Weights of a small image inpainting model.
Data: trained on crops of objects in photos (Visual Genome), 61751 training examples, 82.9 epochs.
Rows from block 9, named by matrix and row number. Rows with one number belong to one channel. Each number is 128 + 32 x the weight over its row's rms, rounded and kept within 0 to 255. All counts start at 0. Numbers have three digits each. After the name is the row's rms in percent of the matrix's.
# convs0: first 3x3 conv (model.decb.0.1.convs.0.weight, 256x256x3x3), inputs 180-189, a 3x3 kernel for each
# convs1: second 3x3 conv (model.decb.0.1.convs.1.weight, 256x256x3x3, transposed), outputs 180-189, a 3x3 kernel for each
convs0.207 091:141069093162140156117149077164092116130140159087165102119090113133118082145171152173142161125109180107131204167155150119191145140123045146131134131105130108127160086138075092110120126110124124129136093116156100118193167159150110121094169110108098135118106099150112123092
convs0.208 098:149153150065113143128145085215096046146193138082118069128142109134154089116101100193114097096106179148201153078154175137150092156134130101106130070073113101108082125124147130133168072097133109126100176105115141076139115095104044106117080149092149176180111144098123131132
convs0.209 101:114127044144128075137183123098143140141092144146125178162200147113144146142152124127091141157131149105105115118120143125098084126139117099131107138130091147100100148126110192132095170153153085115158118082166129067156113130108095093121061094188165133159162139140151127110
convs0.210 100:103079135085046170099086137146145199138112148140131145149127125082118224148138254091164113140141090080130207102110149113134141116117136135129125086097088108115150141088113116122126133145125141134122142137103126196111132154097139156130123122126131129094104103063113128142
convs0.211 105:106119128127089164152129125151116104137097136104082143172174194133173186143143155125084114126134152128134084103130119124158109111148144126143090085109096106123085119136105123135101151132161116142136114121106112095133154144156186148165092154159100162164147135081115125137
convs0.212 095:152091115097103082151151105119122147168150138101111067145130103106146118120111098140099102193161105162161119098091143138161134121124041118131133110122111102120103116123110143125160149154135130156086157108086121101079175188152158162122205142103113154113127148075147123098
convs0.213 089:090127107150138150071127157097065086142099091098099099167149135131118112084121128125185136133180136134150153082163142144149203141090131138141101124117170087100155127118129116153120105109113136081108125106115107117116132137140147150087120129070149126187119148175159137120
convs0.214 093:057124076079105104151110114142101109167167146096107083080092099126108122132164086108126153105117137109117142117134159131144147135159177138110114099114099074124131152152120132144121131083120084119124111169127118166140157130116102176132073125112109108106121106149126124207
convs0.215 091:126142086123102112209143123049168145090165121052066116141113122115116111090107109061100118133165158119106123208121042171143131150132187117147132113131119111117112105116127125099131149148104089149165113118107121142149041093103118162110151092086154175143090093119122115136
convs0.216 108:092136145096096143125135152160136065157137084104117097122184170106143140102146108151131095122124095162113120140113134168129143176132155098186133092143125091125148155155098173157202119124152132164173104186145100151099096132126077128147145077067148133120097103103141174137
convs0.217 103:107134107128129089128133201098099088104156136147137163147121120144135157126121178123126121080088040092150110116075158131110121054097066142141130150090103123107111108139116123134141156154172119079103102106124137135150114124131148152132101120138126111139093154146080113129
convs0.218 103:075103145145168147217181163183115143127117087179097051111154164091133155102096122115065159214155110154166145163126216145146094116131123126132115126131148146098126119107152117125155092125128116149110111161159120119191087121147098083102152133144159132119119110108115100089
convs0.219 110:159152143142123127111126145145108107086084112177203197121092132172164185136098138067116102110134163156096113133127112120105080151161130164123147112129139182168132123132142155178157141085109117097105093081126135118143124142154136141127140121151063096097099125119128124146
convs0.220 092:121172096126160091120100119192095117173120156199197185095084110147178127141133094195081167110113124111135099102154136156091133109055096131160141112122125139101113135107078098090109106125157187131134190155165153131136178154075103088110091087118118182110159131151101163105
convs0.221 100:151088147142097140091106150097114107171178121122172069119148133162140091179169105121120115101216132111127076152099128126121132202144109147146085183149087161123126117123119125111128127155142115189161082100083167158136140114137105072128160121090122083115132119109125116092
convs0.222 100:133096061078063118120059098106110141084103125153211110122146138146124117156117121140149093123089137123151177103142084143118058142125136106141115072135133116117123102117135137154161085115127119109114154152112126116079161196157172125105152097143170158127125140141157140121
convs0.223 093:143083091206178195125107131088153180205096122156153071138125112143145129120098110093112115140138126069083080098066108119175181163087094094102098127088095126149089155155127107096104127127131163132126111139109149173122128102172109126152103094111145112124150131116151140207
convs0.224 090:079114135147103131104120108080199102060154124126128122118075142106091133161130132107161179082160181081099115097084161163121169119104202160153117145146157117111080113122148142090118116154196186104127150161129179162128128125144143115097110170127144090112138156081066142122
convs0.225 095:165135146165108156114111163081115108054079115085124143134088124134108123118104111137137102143121167184112151145122173132141138077105113130104141101071142097106124139141170111103101136118138141132108131104147165131142162123154107133169096115120135101176159115129074131109
convs0.226 099:071105091112104126155108124065080130115126107134100126146172106129176148113131152127156165129171111163169061141120067140156155137172071122125086088073070104132124132160098158182110154160109115161158137203177213201157141106071163136141116124132078098139171169100119158134
convs0.227 095:072106146126069142089068097088149093148162110117173128116123128155121113167135112100161178119133165102106155170155113115189145144109079118153123111133135107098126115160121103132165151178162153125130130129136162163116086130096094127162095151129108137147112132113117098145
convs0.228 096:109053102151106119109104085129146130113141146108126095135142154154128133153103090132135125091087072116087101238125122210074162113029091114141123135168154111153119110120116149143127141132135081121130100115083134120098138137125095120056052133074129109089149164135151100120
convs0.229 097:127155124094082188120140153172183150122154100102133117109136176101107116097095103099166168074093148121145158184144125126119104161114146134152150130128133157097123131165197079116163148087130142129103134129161132116144151131138111143124080101158130131095114085154119095121
convs0.230 103:119099156116107158094144135130088081114130023144095142110088144122133117094163100129165188163089121172113116120115095155144079145106069113141100178159113149130097171123114190144107138129125138142133158178137146116125079095134173119098098105121115129147116080143133134131
convs0.231 093:121118075145106073145086132133131166149171128118219174137156132116111123147137163129101093140127096116105118141120104114216128126207104120146151131200189157184156090128097131137106147202157150109121129118115127129101096151145120162164105113146153115094116127133119124117
convs0.232 109:209173146181130128173167171182133134117171111127134126099072101105107132139128110123125137090113155102130138137144186176159217153151165134066111093122145118118104135098112100128148119110073096086086090109076173151134076090109134096129118119123132102153111089104133120101
convs0.233 100:133120158187125121144127123100207084055144097122105087143139109134135152110104124105126134170132120159132111105195061127131132117143153108171118130205153161055108154108145160123094129106109123096138145107138094089118129138149116079108106122123184101110166125084082126132
convs0.234 109:152116121135134126094106149118117135148161108162182148133184162153147150144122131134136134111082069094107116128091104101110120120132102152143153099112154103119125137119114122089075094121136110135114141112124105121127059101148111154125239228164132170170139116096179188203
convs0.235 097:159096139164090138137110098144194120147172180128104120138136130113140133125149159131132118142166097153122084120129162124164154125133105107115136108126125095112111132119156103097102112089108143131144063102134066110136086134111106205194168197125127129121166120078155170121
convs0.236 107:120132143113118125125112121093164127121135125102104166150108101135117164128144180128173154189158169071050140141179182110141118119170136141157163137078115133083101112116086090091115108109124112132139095157173094125153094073100103198136108130134155170129156147142098089070
convs0.237 109:142144144153131099184135102077098128114181142053118146134197135137103071127111112119118120131109114167119163141143121154147129077125133087129109085082096125102096134115139171125097130093087127107158118118155123143144180144108125148123096136116178151139127142111144090102
convs0.238 096:161152150142202165107169169087105144167205188177253128154147144105142132122125121146202150160141135126105095112115177153158177148193147128117132116142146136138133146153146142191131090128081173117095138091076097089091143133137202180116179149070138150109145104102122116130
convs0.239 100:144157119073122121113120063094209148172154057175124093084145157118129147114152141125096120132150107142151157113082171162109130154146129100110112152080118118103118140141122110161120130158108110108102147121147139109152176196158164178195106141172127100114122192166145145113
convs0.240 112:134109116133139138170149113133161154121075124145093136164110136119065126158138167090125129099163126106176129127136140118087148134118185137122147146159087151117082130126122115087100091133155150136140137153157111110145100135080113164111114134159110103143129109154171182170
convs1.207 083:125112127157118114120141085083111128000108180108106104140086146104100118124108122102121103088138161100143167115153082108183109156233156190149130157122074129127116128149156093134166125159134178145128151132098160109098163158097092109104124081119094151153135126116115061124
convs1.208 087:174176167124109064147141098132112089079175160162200097123091136097109134134135152140137087108139118092113119137172133154193115159106124157141163149135131135078087101049103080110126116178199097101046162195192148116160164182152136120156113111128085077078184136165134125177
convs1.209 111:169201130129215131099171137143078068126108154159124150155158078136117058132120079194177139165154130150090098121160175110135153163164184135132122143122212113109162195127080147213110100146112162226107100164175122132181126128156185077087157156097118140117076141195132115226
convs1.210 091:189146161181186183141179151102062124082081090153157077127131192128170144105131144145124168132082160116099154070142204139138195145086121133129121169055126126058082121081075137135077129150090065089096107140186130155155136211125161130076117068043110106166144140074109137106
convs1.211 135:169110100169129094118094141139148136138159134118136127080094155061084094062113162127153190128136197138105161166109091149190166170164129140117087157136090110137113125176169128166140151152160151160176103120198112126146107159114090104128146135130038103152159156142123071127
convs1.212 095:142112113167094120195167134110116144087121121119074093176206162135174134098160184089110115095086114160129178193124139161105112133093182119125161142113151108131123155108098111122155100169166140146125135108180085116124074136090112068092126182137116155124096143165143144177
convs1.213 088:130115089134205164155161173144157122104099132096147088091123082132089081110087121095103077090068137165115135146186127167164145142095099132090144140140082133150163142164198136102113127166180085114148167122132125104146102116117085124148147137120133079085164122166117144148
convs1.214 100:149078152167111097137142169084150160077174139130177153132149116124106145102087108144131111135148067149116141156143077120116115116087144145115187164115070055163083165134149166094080143109150118110075165141159172153182130090143113088155139189059119107122079135049149133160
convs1.215 092:087084094131099121174144129158092135126117138107153148101132138103092166143097131167166121087114095170179169151087142139129153144141121085095129131136108066122145175162119118114147136078135140084089105108150126118178154164169071136127055148103085122103112142104094099103
convs1.216 117:063083190090094101059151128164109120166086104156153138109136161122109180148159129106112138093159090110195197129114132150142152117098152125105152135091127134142098104123076144131141187125094109120116111119109097111185140124138135083146157075122137074115119139139115110046
convs1.217 096:114206110137149151172111171135158118155128106120060137102138105138116159214142163084132109059177157019114147166153085117147182054075147099118180105121120100126147142131168148102120086040089087110124156150120165139117135110130175165095147132056114107090156155103149146089
convs1.218 102:058116145053102116170141082146136142153194132146069134159147106093136103066097095126095132104158119176133107166162120136097055124111094155131090106142138082084123117078103116148145056100129177084109081079078128134139130080094160125115179111187162148138162152123161148173
convs1.219 118:074082147135138169078069119099097103107134100160177130100123102090068117137116099147150113110087058176142061085066096184161132152134108117119142108099148049069122166148150120184150146196124102116126195175154135144109116090112101099144143140107150143089075125068205149122
convs1.220 078:144130154147132156134089125179117158123083083168133099148065100152096087169161118144132110132124147136104125088155106119135110173197116102122077144115131178173143160168125120113117090198192140084148206120174098140157132125059126110088103089017161115130109125161149086163
convs1.221 087:147127108158147151124129154115106151130143114143144137109138073133096083119084134113118074147150121114106169135127087138097159093099159184192147141149150079091147143118098083096145085129130125116218072089189097120186160109103106069057147124088144149057141181118127138135
convs1.222 087:110109173172182159151136142154192128150177169198141067117123164093048115153115105094115138067122164085138196135169174120158137119134137138160133145142159170179178084119127138127127138096149162099120192162138097108103153173125118142081128103119124148062099204183165158194
convs1.223 090:083098141128134197080134088092135110106114097127156083142142129080075058107102160078158137105097117105138155145140132132158169111096101181138092172173142148123121137191154095094130120155155174086166137102131130107126068148119156093134206104138151158139102106132111177134
convs1.224 078:088124113049110124103094141183102092114111142088093127122064173136095176138143157183151140073148125079119136128101103179149108128142154057088128118179123129199173100124084111068133136115199158104144124123130135090121131147117103136139059105165123129157131119147146159147
convs1.225 085:166118135176154126160202129073094169122126108122156140096122118139120140099162120119137141089124134138162150078139135089150146114149142115127136172144179137128174122146145052072135113130155080164136120117143189105157158147121112119122099140153102139103088153085170154156
convs1.226 082:153129095192135100139110158113134071066095092020076110093085122108108154161156188116083048121076100179098081170123045142141148102138132167151150188161120184116118140202135119087086190156132118150181191123170181116157125105104145138124072102123151153118115122134146113142
convs1.227 088:146075137131103098067126107143110211150150151076123091144138091134124188158171138093146074101080157080107157119142126103176129135088084090078121132106118177151145087120125159111132118098156133112155171128142126119159144161143099137208185129144082143123110097129170034138
convs1.228 075:137133079119154107109117108156118096120101108101106123126142105107117085067077130121136149134105192139165138126131118201123104157072085070117105095111089137130075154143184104095108135134094189212105109114134020134137173131067093110073083064121130176174138132134183152101
convs1.229 100:094138162103162184111091123074085136136117145113154131078116072115090105104102153077095160180118130198157134156099116130115102133160127177129141117124143127140161139100105118125142155177184168161139116071104111060115131098120118121119101172056127133085158156161131131110
convs1.230 120:137180188076132075130108111132080090167101086133089115131160168117120081123112108099101113115092111095065098154149129140170147081154121096158121076114135126109097074122215106153145082095052201180092140156070159191174080097100131194178144102120174109066182141094108152152
convs1.231 078:120178067121135101160142171201098075184073092128076086155112106126097111137136159125149097089151122091194169143159132171093130110078106081123127101128123154172112156162137138139155144135134149114145145093117140159152105105130116074163101102199072112133097156129076120089
convs1.232 125:085137142141108132161104125142114128096089120135167161165148156106078174117067168095095128082101163153131115073120064103095080121104073099184152158172131139139062111137160127146091170131095123150108138120074109120080083073123139162169129162199129147156086101133087131146
convs1.233 113:069144115116130176135121133136158126154104144136087146144130179130110205158121167131180163125142124148123132036116135128141146143083103101180115159156129175101099179094170137135175132128153133093123183119103151129106130136109095139119130133147143092144154103090081129109
convs1.234 135:114154110142142167148141123099107150118108176143104067148149100187138104165136104135125167092113145134128138154151179145079163171132168166157104125124129127109157139128148117098107160151106122169136089117124099135153153176133104066099113136121072112091153156103175200177
convs1.235 078:120151058110132100164158133184183147112089084134112146100115134100146105037138134137141089111121127110135089084150062091138116072097205205155167188099089160104073144128179079073070086102105150188139151120187118145155098100135092095105100093128113165089122103060140138148
convs1.236 070:157132130171160058143215133145091148125107116154121168148091078139165147146087091118127135116090139165125129140163178127194176169170136063121067143129124111127158129100034110104103105124170114194203114131127093111106121167142122117098153185177181161178169142132136148132
convs1.237 123:142137124133069102165076121159126134132119112079131111141127086097014097103032146110133076095101082113187110118163122156130214115100181095102103114127105108086094102109105137133103154078115102074135125103131116093142173166158184172144121144160106049118104120138089081085
convs1.238 095:135149143133147164082091074164110109101122134088092133155219183092183109112229179125156164152169185107094166146138096150134117168137139162121121159123155195141176089098128110063128162120162155140134082138116133129095135065148118152199137131173062139179136164151124147088
convs1.239 107:174091097166139110099129117122100083121085109108147170177167135165168117129150104147088102165123102149144136181161095193165117189125128136155129102113111111115093137116094106095131180164178119104060096088074187146089092103140118121103163136050126131100148144100079135087
convs1.240 119:196117072125056146076089164101127159116158179119174168146165137091177146119105125172180077203180165156127160121077157119116183054079122112137105125124059157149133115060094134110116124139122070108128104145158122139136117089113165158139139145140085149141077115107115176157