python train.py --init="torch_default" --learning_rate=0.021 --orthogonalizer="newton_schulz_5" --adamw_lr_other_params=0.0019
Rows from block 2 of a small image inpainting model, named by matrix and row number. Rows with one number belong to one channel. Each number is 128 + 32 x the weight over its row's rms, rounded and kept within 0 to 255. All counts start at 0. Numbers have three digits each.
After each channel's rows are labels from the 100 images, of 14976, where the channel reaches its highest value: "peak at" is the part of the image that holds the peak. Only what is clearly more common there than usual is listed. The data: crops of objects in photos (Visual Genome). In brackets: how many of the 100.
# convs0: first 3x3 conv (model.enc.1.0.convs.0.weight, 128x128x3x3, each kernel summed), inputs 0-127
# convs1: second 3x3 conv (model.enc.1.0.convs.1.weight, 128x128x3x3, transposed, each kernel summed), outputs 0-127

convs0.25:112109155102116103111093118081161103124133114128118121168125125103105180156141100100106121082084168169129143163117159112178153140118170176170130142125149117154157135200094087176101106056072150105082091091174084158131104095128057096171117183115122095166084179126109128125151125150105146161095111161071063160090136106059141113144111070134134141092147135168099193151158157119105197121126
convs1.25:087097103150236093154095136134116199113093121080149091166116166140133124134123166116160120132154133143111118138147116154123099156152094143180179133099089139127062152120129205097180154052125114147151189163155158147128180157120196141176114143172146134101169167139099116203123119165120160148138123109121141118125130175147123152163124158167198119135108113076103147178169107127096107135179
peak at: top right (32)

convs0.90:136106093118134108127084128110127169113092185172113140093123121136077114142115135100079116144132156086150159072085138114096163165083111184036121119111087182112095146109139129131071129202126182166131122060033132136201201113111169140085106143170123151157115121122158100129125097074120132101098168112093103203094124125116095119145129121109127143126097176147110100103143094117134135095168
convs1.90:119126168190098090134147096142109156135094099062087109115118123136135167107128109100056149118138125136136158168126143156104138058131113171142138084124129140086091130125110111064150067134068104100178110102101098169080135104069076136076095104078123101147127109128138101080202103091107084167122127130120135162102127117097112177140185106100087116157097114099105154102083117153242112133128
peak at: centre (47)

convs0.65:132073103150185154126119156108204124160124124149126092152161168094135119168162122088126093131132092102106088176073120137194143140119160115163062136129132142105128118114084115114165118129069103142141100112156120093141145184115095105145166126115054141132112133192109180137112136179151159164164138108103140117174166169158173128000145158138145172066149115095151157119142162124186109148138
convs1.65:155122097072097159125096131131111102103100141096120167122052119125126169136093090143149184145166187139147141119184131116029062156098142118115155111129151143090176120132131130122081135101161161097159195130123201149074153088112180123134124145124125071110129072032141100104124176112109146108134148159153119131130121115097083132185099104123102091145085119135126149147148128140051106078094
peak at: top right (26)

convs0.75:119133154125139102132116136151090138116144085103141131070173110145135174124122141123134099097090136127138121087178147152141143137121119077094113057162145131072135125041188035105084155147209165165153129122139167175123146144103140104131138154119145167128122184102154112137129058129118126103165162089221111082144103146127126085125117079136138127157141230110165095120083136123088104096113
convs1.75:152136138159159134069137146116080144216119124126114121171085153122080171111123135113101056133133106079091137107095173117156184142108098141131096118195116148124132163102104145156126093153080109101106034132124081169154069105153024152117123099143128157153146123131128161097147164172161108120094106136143115120036190099145138105130118134082171101113126129094156103097177129091131156143154
peak at: top left (27)

convs0.125:101059092117109099181139145138111109104119056080107144138103106095102143169086150077178073077143093142145120134060133130161084115130118225182104127137127135145140102112147107108110147097183131102140089136149093073087163182095155099126102143142147097131125134112143121162124138146105194171071070079104067160151099134107129119077133167118151149095106152106132133162190087092119173139100
convs1.125:106115095109139063087138119101164113132099089133120132187139127175083130106121096113069072118098107164109085166172087162198148134201106154139160173157174115152118093150174138152133144168167179168160119075089142181074175098142130097161181046143124145181174192153081151187138107111128148111167098109116130131122128152137155163109137112126161088107159117110121106116120151165106105113101
peak at: top right (26)

convs0.113:133090217159158106109031156163059086139154082097141173141159146100120145122191135156114094139139137174171143059155106127151126131139128038121053073160148130127147123036143101123091156098142122106157120102129103139130134170134134121132122176095158174085111142135110132187169134125157114133122108116115138067138116114139158093118136160100122160150137187090140091103101126106173087155137
convs1.113:176130088121039143141187133154148172131175219149106137116147111154126208187100131132165127172104101107144089143141121132123141152129159149087110133190103112102209087189125131145158120148149150154099153138140127159111144143166149148131200189148142119163087126064158123113111131081180185123087157174124140165136160138153092094165155110158125155137110109171136145131176141155069110114130
peak at: bottom right (30)

convs0.109:094117125134126074097155153167072142111128106105159147150111098119181177170179137152135113093154141147124146125112072148125147111166117087118159117106131174159093161100106051128181136111148165133113167114139086165076151102119134156132140102146106070144152118105135161129105000058137127110123165155071165163121114136156130065151120100174140170124141161161132139139158078088162134063152
convs1.109:110093116120095133137105067087113129086128142158075099043145115151094082110174097124132115148065109130091154097117171054140152094090128157168147165123180108088132136134139109142089102169127084068116051137132096099185103112150104156122118085130143188130140112126060111108121079106071132123163082085097141081094174061123113145137104157123094100138157106171152108091090115172135112107104
peak at: bottom right (27)

convs0.94:115149158137170143112136126153160133172181080134153123154127128147106059091131115159137161123083144097121080144187130107148101101135072139103111170152068136134118097124132178139175157165092128115125133112105102114168155095134090126147104160163124086036126106130136109124124143082134030069094149088090146137131163130120156090091161082134059104150143201164091089102072148174061120139116
convs1.94:124126116081105175097120129110081104165052128154141074150155134136075208135160148125140086147189112115128128157095184137119151186179156134189144086171179151150123114110082080151120089117181151134111159105120072171108102106134123175159117133130130164197153153126152094126162169133089155126187114108151148128130121124146154152144117128120177106140123061110144137110197099112203169182147
peak at: bottom right (29)

convs0.0:154088082117124100127170157122087128151130087147147114149184125175141141183131155105162138165103114115176136102106088181136120136130189126174109112085138124094155105097093121123155050085101134137133139144128116034080097119121101087128119159126090151125120133146115160142136101182104158163175104063125151123177137199120157182034094141158132160108210062138117135148164125078139123127134
convs1.0:130105143118161142146114144113115110108084168132145159099066145118116120093074124143192172112213113145145170127188125119074095188156147111091157125146154068146130113124128154142073212158124133103157197084164202113119194140162134128138158169132163100107171132096104094136128186152148179133102118152131098123142150101116095113190114124120173087109120178085162128145073138164099160155107
peak at: bottom left (30)

convs0.45:121115122100118112144096138121146134120156083116106109162109129105101165134068134058094104136083087074174161117143190136148069089123109175177180168147080113138143134129131094134129104104049136122087098129126130114105157187108144111134120154161111115133119143121107153117129080072115182175136123163069112189079111103089173111084154148163191113141114170200137174086133139164126114112040
convs1.45:044130018131174153114156107176091167139158125044141188118118138149177090117154159127103152160106160134137135157097068167150128170130125109150100068135086157123066184119131176082150148091145153152133165152119126170151103125128150120141083094194161135158117131131122119136106125146118144109133119111173115110127138210134138172106133111118194121140129111089104140154127169099145081146200
peak at: bottom right (26)

convs0.18:162125121131171146151101107181115106124201080045131122150100178129119183156162131124167142109148148169115125139155189146154161113187134111095058121096140147101103124081136077130155134116096128105147082115094172228107131155075093096158134107141093091107189145105157090130154068120093114111100144081136060134163077162116082142116130148153158158065147154127124132160172152133134095127128
convs1.18:163107117145072124135148105095109143108121182158138131043186076132135139124086099100090140157108117085122099133138107111097131166078139119182134101181154142175148086158116124154162095090163121115114154120148100064175149128145147097103142189103133168167053071036071133095107155114148139174085176142108164133161192153140151100149136127121078113123104080106159137114136106075123121082154
peak at: bottom left (26)

convs0.62:130134116139123179143066114102096138129132118194172140145093115095092136084110110111096103156129138144131129072087098103132131177132113208134236187139164129117118124129098216155118089143068112142121106106120121119116163099151102155116123115132106145113148103108117069121112237176159086156133097123196150140131143140097141093142100081099104125105127080197152092121088150083144109119115
convs1.62:116141144123152101115159120133060109130143105090130111114105086110145109108098143163082127079180154076134145128124077183142052139112086116193056062142105115075140144070134090109151147137158127128116121134057117134088137129127133128099075106096113100034122079156133128122081123030099181095182136129174122159143116139171136129145154125100114151145142146080097115100134099080085125119164
peak at: top right (26)

convs0.13:125123113150081104155130099177166126142120088132105067170130136146063154157093131151200149085064107150144119151177084126095113133151143109120135140123061170122099109134086158178124105074134120133102107206135064124100172138124141145120151190130164124102138151168133142136124126096148134100114109141070164107157144132146134047074146123182163135137192185123135100136117078197054108136103
convs1.13:160143150087129096130081156110115130121135140174118185117086133126130169117144138051135142126132087075151149152104223117108151146174188145139144115144139084133133075114152121157099140172121118142138107061124146203120023097170077081142115134131121172195139117075139119139132115148119099120160096152137123175103091131151077107127109158085168042144118136151140123122164123164196141133100
peak at: bottom right (27)

convs0.56:095140144126096122150130156129112117173122097111164127184144124134164135129166112119122134104121132170154170163141140146226086126119136149201147099117090097076111109099108113146112085132064127090153165170113138060057063196167115125142111090159112064131063122135069160094187114128124143173132146152072153190105123115136193131133116157132133134146139112113147143144178142078104164139063
convs1.56:103077129070165025127116095144137126136097155106126093166110148152121105170147143214125131129146088171115152126133155096091159164141088097107120115131141109164137129177141194114146196048156110173121096109156092130173172116155150173156111118110113131127126124166170101166148135168133140115082076113089089044072083141112118135118126122151183078089132140145071163110147111179127138130151
peak at: top left (30)

convs0.85:098170168071149099111175126084063131115154103132140145120117107173112079120142165171126104052093231101118130089143172114161163108127066058133136072066115125152126119137126099131102164147142152129139125096147113119169097147148122125102114158129139147075108155091152133127118053037095169133104181121114107143127127168119116081179125148128162110155096108144063144169135088109097130084123
convs1.85:135138102175061160077142138135162116142172181150093124112186099154091104123074097073130085146140098129122157093163171132132170160131084162157117194141110121049195121136124131168149107109132152101094100166130090134083175139185130139146156128088132201173151128153111136125094125113164128128139137156123206097064140118136180143107130158112122160117163137121240120136144132103153097148122
peak at: top left (25)

convs0.11:135113159144112135134172074114173144147085192122153071161121124112136143179116133158120112060094101086151112164096053099152137178110069136118171109187100121198111093147144147130127154124114135087102112157127124147048094100176104141140124126139124112143065093129109116134110136089160184052120087159111131168117178113148132102120097145119156075163124128158144142137121139202048162130072
convs1.11:129134182123125146070073166107082154139143083161072152133115127146139103115126106053159103173149153130143188175093141088135113155140103101111139164103130175129160155153122142151122153154150107138174139092173052103180111129065161087095172149120122122107219185131136134168142132110077085162181141103109134117088048125091178082096114154114142119108130138150169121118134146146091101157066
peak at: bottom left (26)

convs0.37:112103172135086155179113128130157136118170058111080130103176131092128097093139137146150087105126105164136134127182105113097135137110077100142041114180119122086116070084155135125115167061137138132179165155126136145226147140094138093152116111163139124085144142114097117136143095074095111140179144062152166136145100134069149129123113178140141109155142255111160113163130141122146117128124
convs1.37:190153127091141140086139118128115134175068177130127147131050149128098239156059111155098112148117125109092125155080187124134099136114145185142166099140101124170168141126126140160128099147109131149149101114124089176097113068171119174110124133096155113140145114096145125118161172106157164103098085132104133170059187074157134113142103107135119082139071080121111104082183082122079134154101
peak at: bottom right (27)

convs0.101:104164133158143142139099131123119153176116118165131126110058142120081138124089149128137081105091162192098137102137113129115063147137069138162191158133157144112118069103120200138090101116086151151100128079121081054008119134163071128129164098141141099143133146100116102040116169126143111104171134129079109085120182141162113105178140100153175103097125134131144150104090099124103144133109
convs1.101:139118124128110184080109116144084100052154073093138184193104099093116143126151130105098151140255120071129102139124131091086081111101133143132149082126060143160111157109160139105162130133121100150157141190126109128155157168090166107134084190154130101085119112070128127165163184111141146160147162140193151137100086150133176082136119128133112158115091156132136120094140132095147181122156
peak at: top right (29)

convs0.96:149158153171150172127100119091111141142127142146081136072127106130151132164135070148136139110182159082159137116116143165130143097138108123175132085102175103136183167104121093121176144154194156161116210113122095121082143156131149160152180103163176122141145103107121169138155052080113125141162147112102136105170078152099120076129102091104158169138112074058097187059081060111152122140102
convs1.96:110098117093095053146087130167130155103131139157160126143131129123109081126180206108189130137081080146126102077160090114156132124086126154070139174087107095114065123140117130090130172109095059137156068122134123133155146114141132126128109147124155213115151165199078129108149113095127134098172133113125097116094193075149082152120120137109101090105133167197127092193081151126085112113116
peak at: bottom centre (32)

convs0.10:133167123136156093091087173124147122186110183108140157151111108145167129139109130126153089091168109120142097091107103147195137120189149057141106112110138210123141105177132076127161084092141099093104167110099174128137107142112095107103192171105088109157125107194061108107120113171107191100105108162134150115150102128175055114161123131146140100154157065114126129139129169157057091131173
convs1.10:172111190140091120150139115137092171084166178128161050149126094080095173114171135154192169122041171096180110145144133087120181135091149099106133110180144112113152158127118125140120101129138135089119131174122086124114111095198121175178107144143166155120095158055155094115136101105154075099148158136133148116145125117118164076127129083130100195093108186158142159121128095111172163147087
peak at: bottom right (26)

convs0.49:131101151133098115117169069123191111139154107173123102134075116124142192179049148153107131141147130110129100203169090083088096140121115084138186134113106129080135114128162153144069108135112110103079141144165106117140115212122120108115121116141124151123085101106156135116145147162134063146094144136138161108179128129210138105148139177168128097163044226130137111151162101140099159142146
convs1.49:103196166174105168115122118055164116115104090130094136195170166152077125115188139034148149092108151139104109110101125119123106097069132126079118100103137132110115137093098109104150124136083112072171113126089030137110131113085138119107140140126150116106144172106158090126179095108103118123174155112098132121057130113100138089169099103129099095129169075153129134112089097171113127046092
peak at: bottom centre (35)

convs0.36:150174145100098107068138170144112117109129145120195198177127131137162093130124121152144087057093140170149123109203109187126145148146038127142066133123124125088113116089101117151071114186167127104116146100147096123172119084117163123163134104153150158161120125151136140139172146084095159088194142136146074150104168125099152079161098077109130102172126090090067106128137112120095126087179
convs1.36:086055107072161088130124090118121085113192114120136096152164092106085140089196156119121116108126070128174171094098166101160193162078150133151141078136142097115155155150132113154129152109146101106110148151163066128128111107138095210125111163102125190089165106129151144092085101092111114137134070115125227101116120138171107082117184126083118172082128131157153127106140120121175155131132
peak at: bottom right (27)

convs0.82:131098142078140118190119137097140077131091203131150123101186109094109121089111087086062128143131120132131166129157123153126133122133141135166092214091147138161139151119087098147094177168094132076066166067106200095113137119131084102134128096153057174105160117131119079111141059130094135197178110105134096114132075091088103124133071145107165123106103109142129132150139170105127161085125
convs1.82:158154125180090159070144154140140187189172102095100138129119121125122081151088145139114155125074099125102104110049116124136115103097123134141079093134073179163141112136168116167109159113132160182100070167189111136174164148115156160126105104102150104137112115120139159146149133077121122121019118120065141105054152096122137158088119166097152215127113104098139091091126122122102145177137
peak at: top left (28)

convs0.64:126127095078136152170085126106111108073110127003136177133128140089100147110114154128199143103119147085143133102126110119197155145138168111135180136151166167151125138124145118178124150170235115110153126121172136125124115124116096065123116168112187115127126144139141159128126130142068163134068136103109098106156139141066147112118141119144105116129128082030103163090144128173101133064144
convs1.64:099160094165114152118112095129161144153120168157167084169150101151136155086125083099085028071096121098094105150152091139148169123126125117146129158119161157155110111123138127097115093108112140115138120091049151172130177124162084121111141008158111162179121112151066114139092079108134141128137152085132137143120156112194085122091085140103180074106166153094112089106091120128168083149137
peak at: bottom right (26)

convs0.38:147149126087107110134149144122124071110097149182110027131114130152139118122146120176108184155096127105163101182170171108013113133155156090126073098097077124066124116123082125134120119135050110122073134143127124099139094132154124176144124161103090166135123119131123094141147132082156111126112149126126155090140127149199109155224094138146154133163141116184157139164105152135068088153133
convs1.38:094109111185157130091158098142166141162172124116161037177123147190147157114096083085103086100091116145082109146156097212166130131153120099155091153130194152140086115104132143122139107104161125129144101108056151139122186103197128133092131045163130110177147144162090135143121078134116173114157135067151148102125160129172119153099083118113196148154181118116136118102134129148168106114139
peak at: bottom left (26)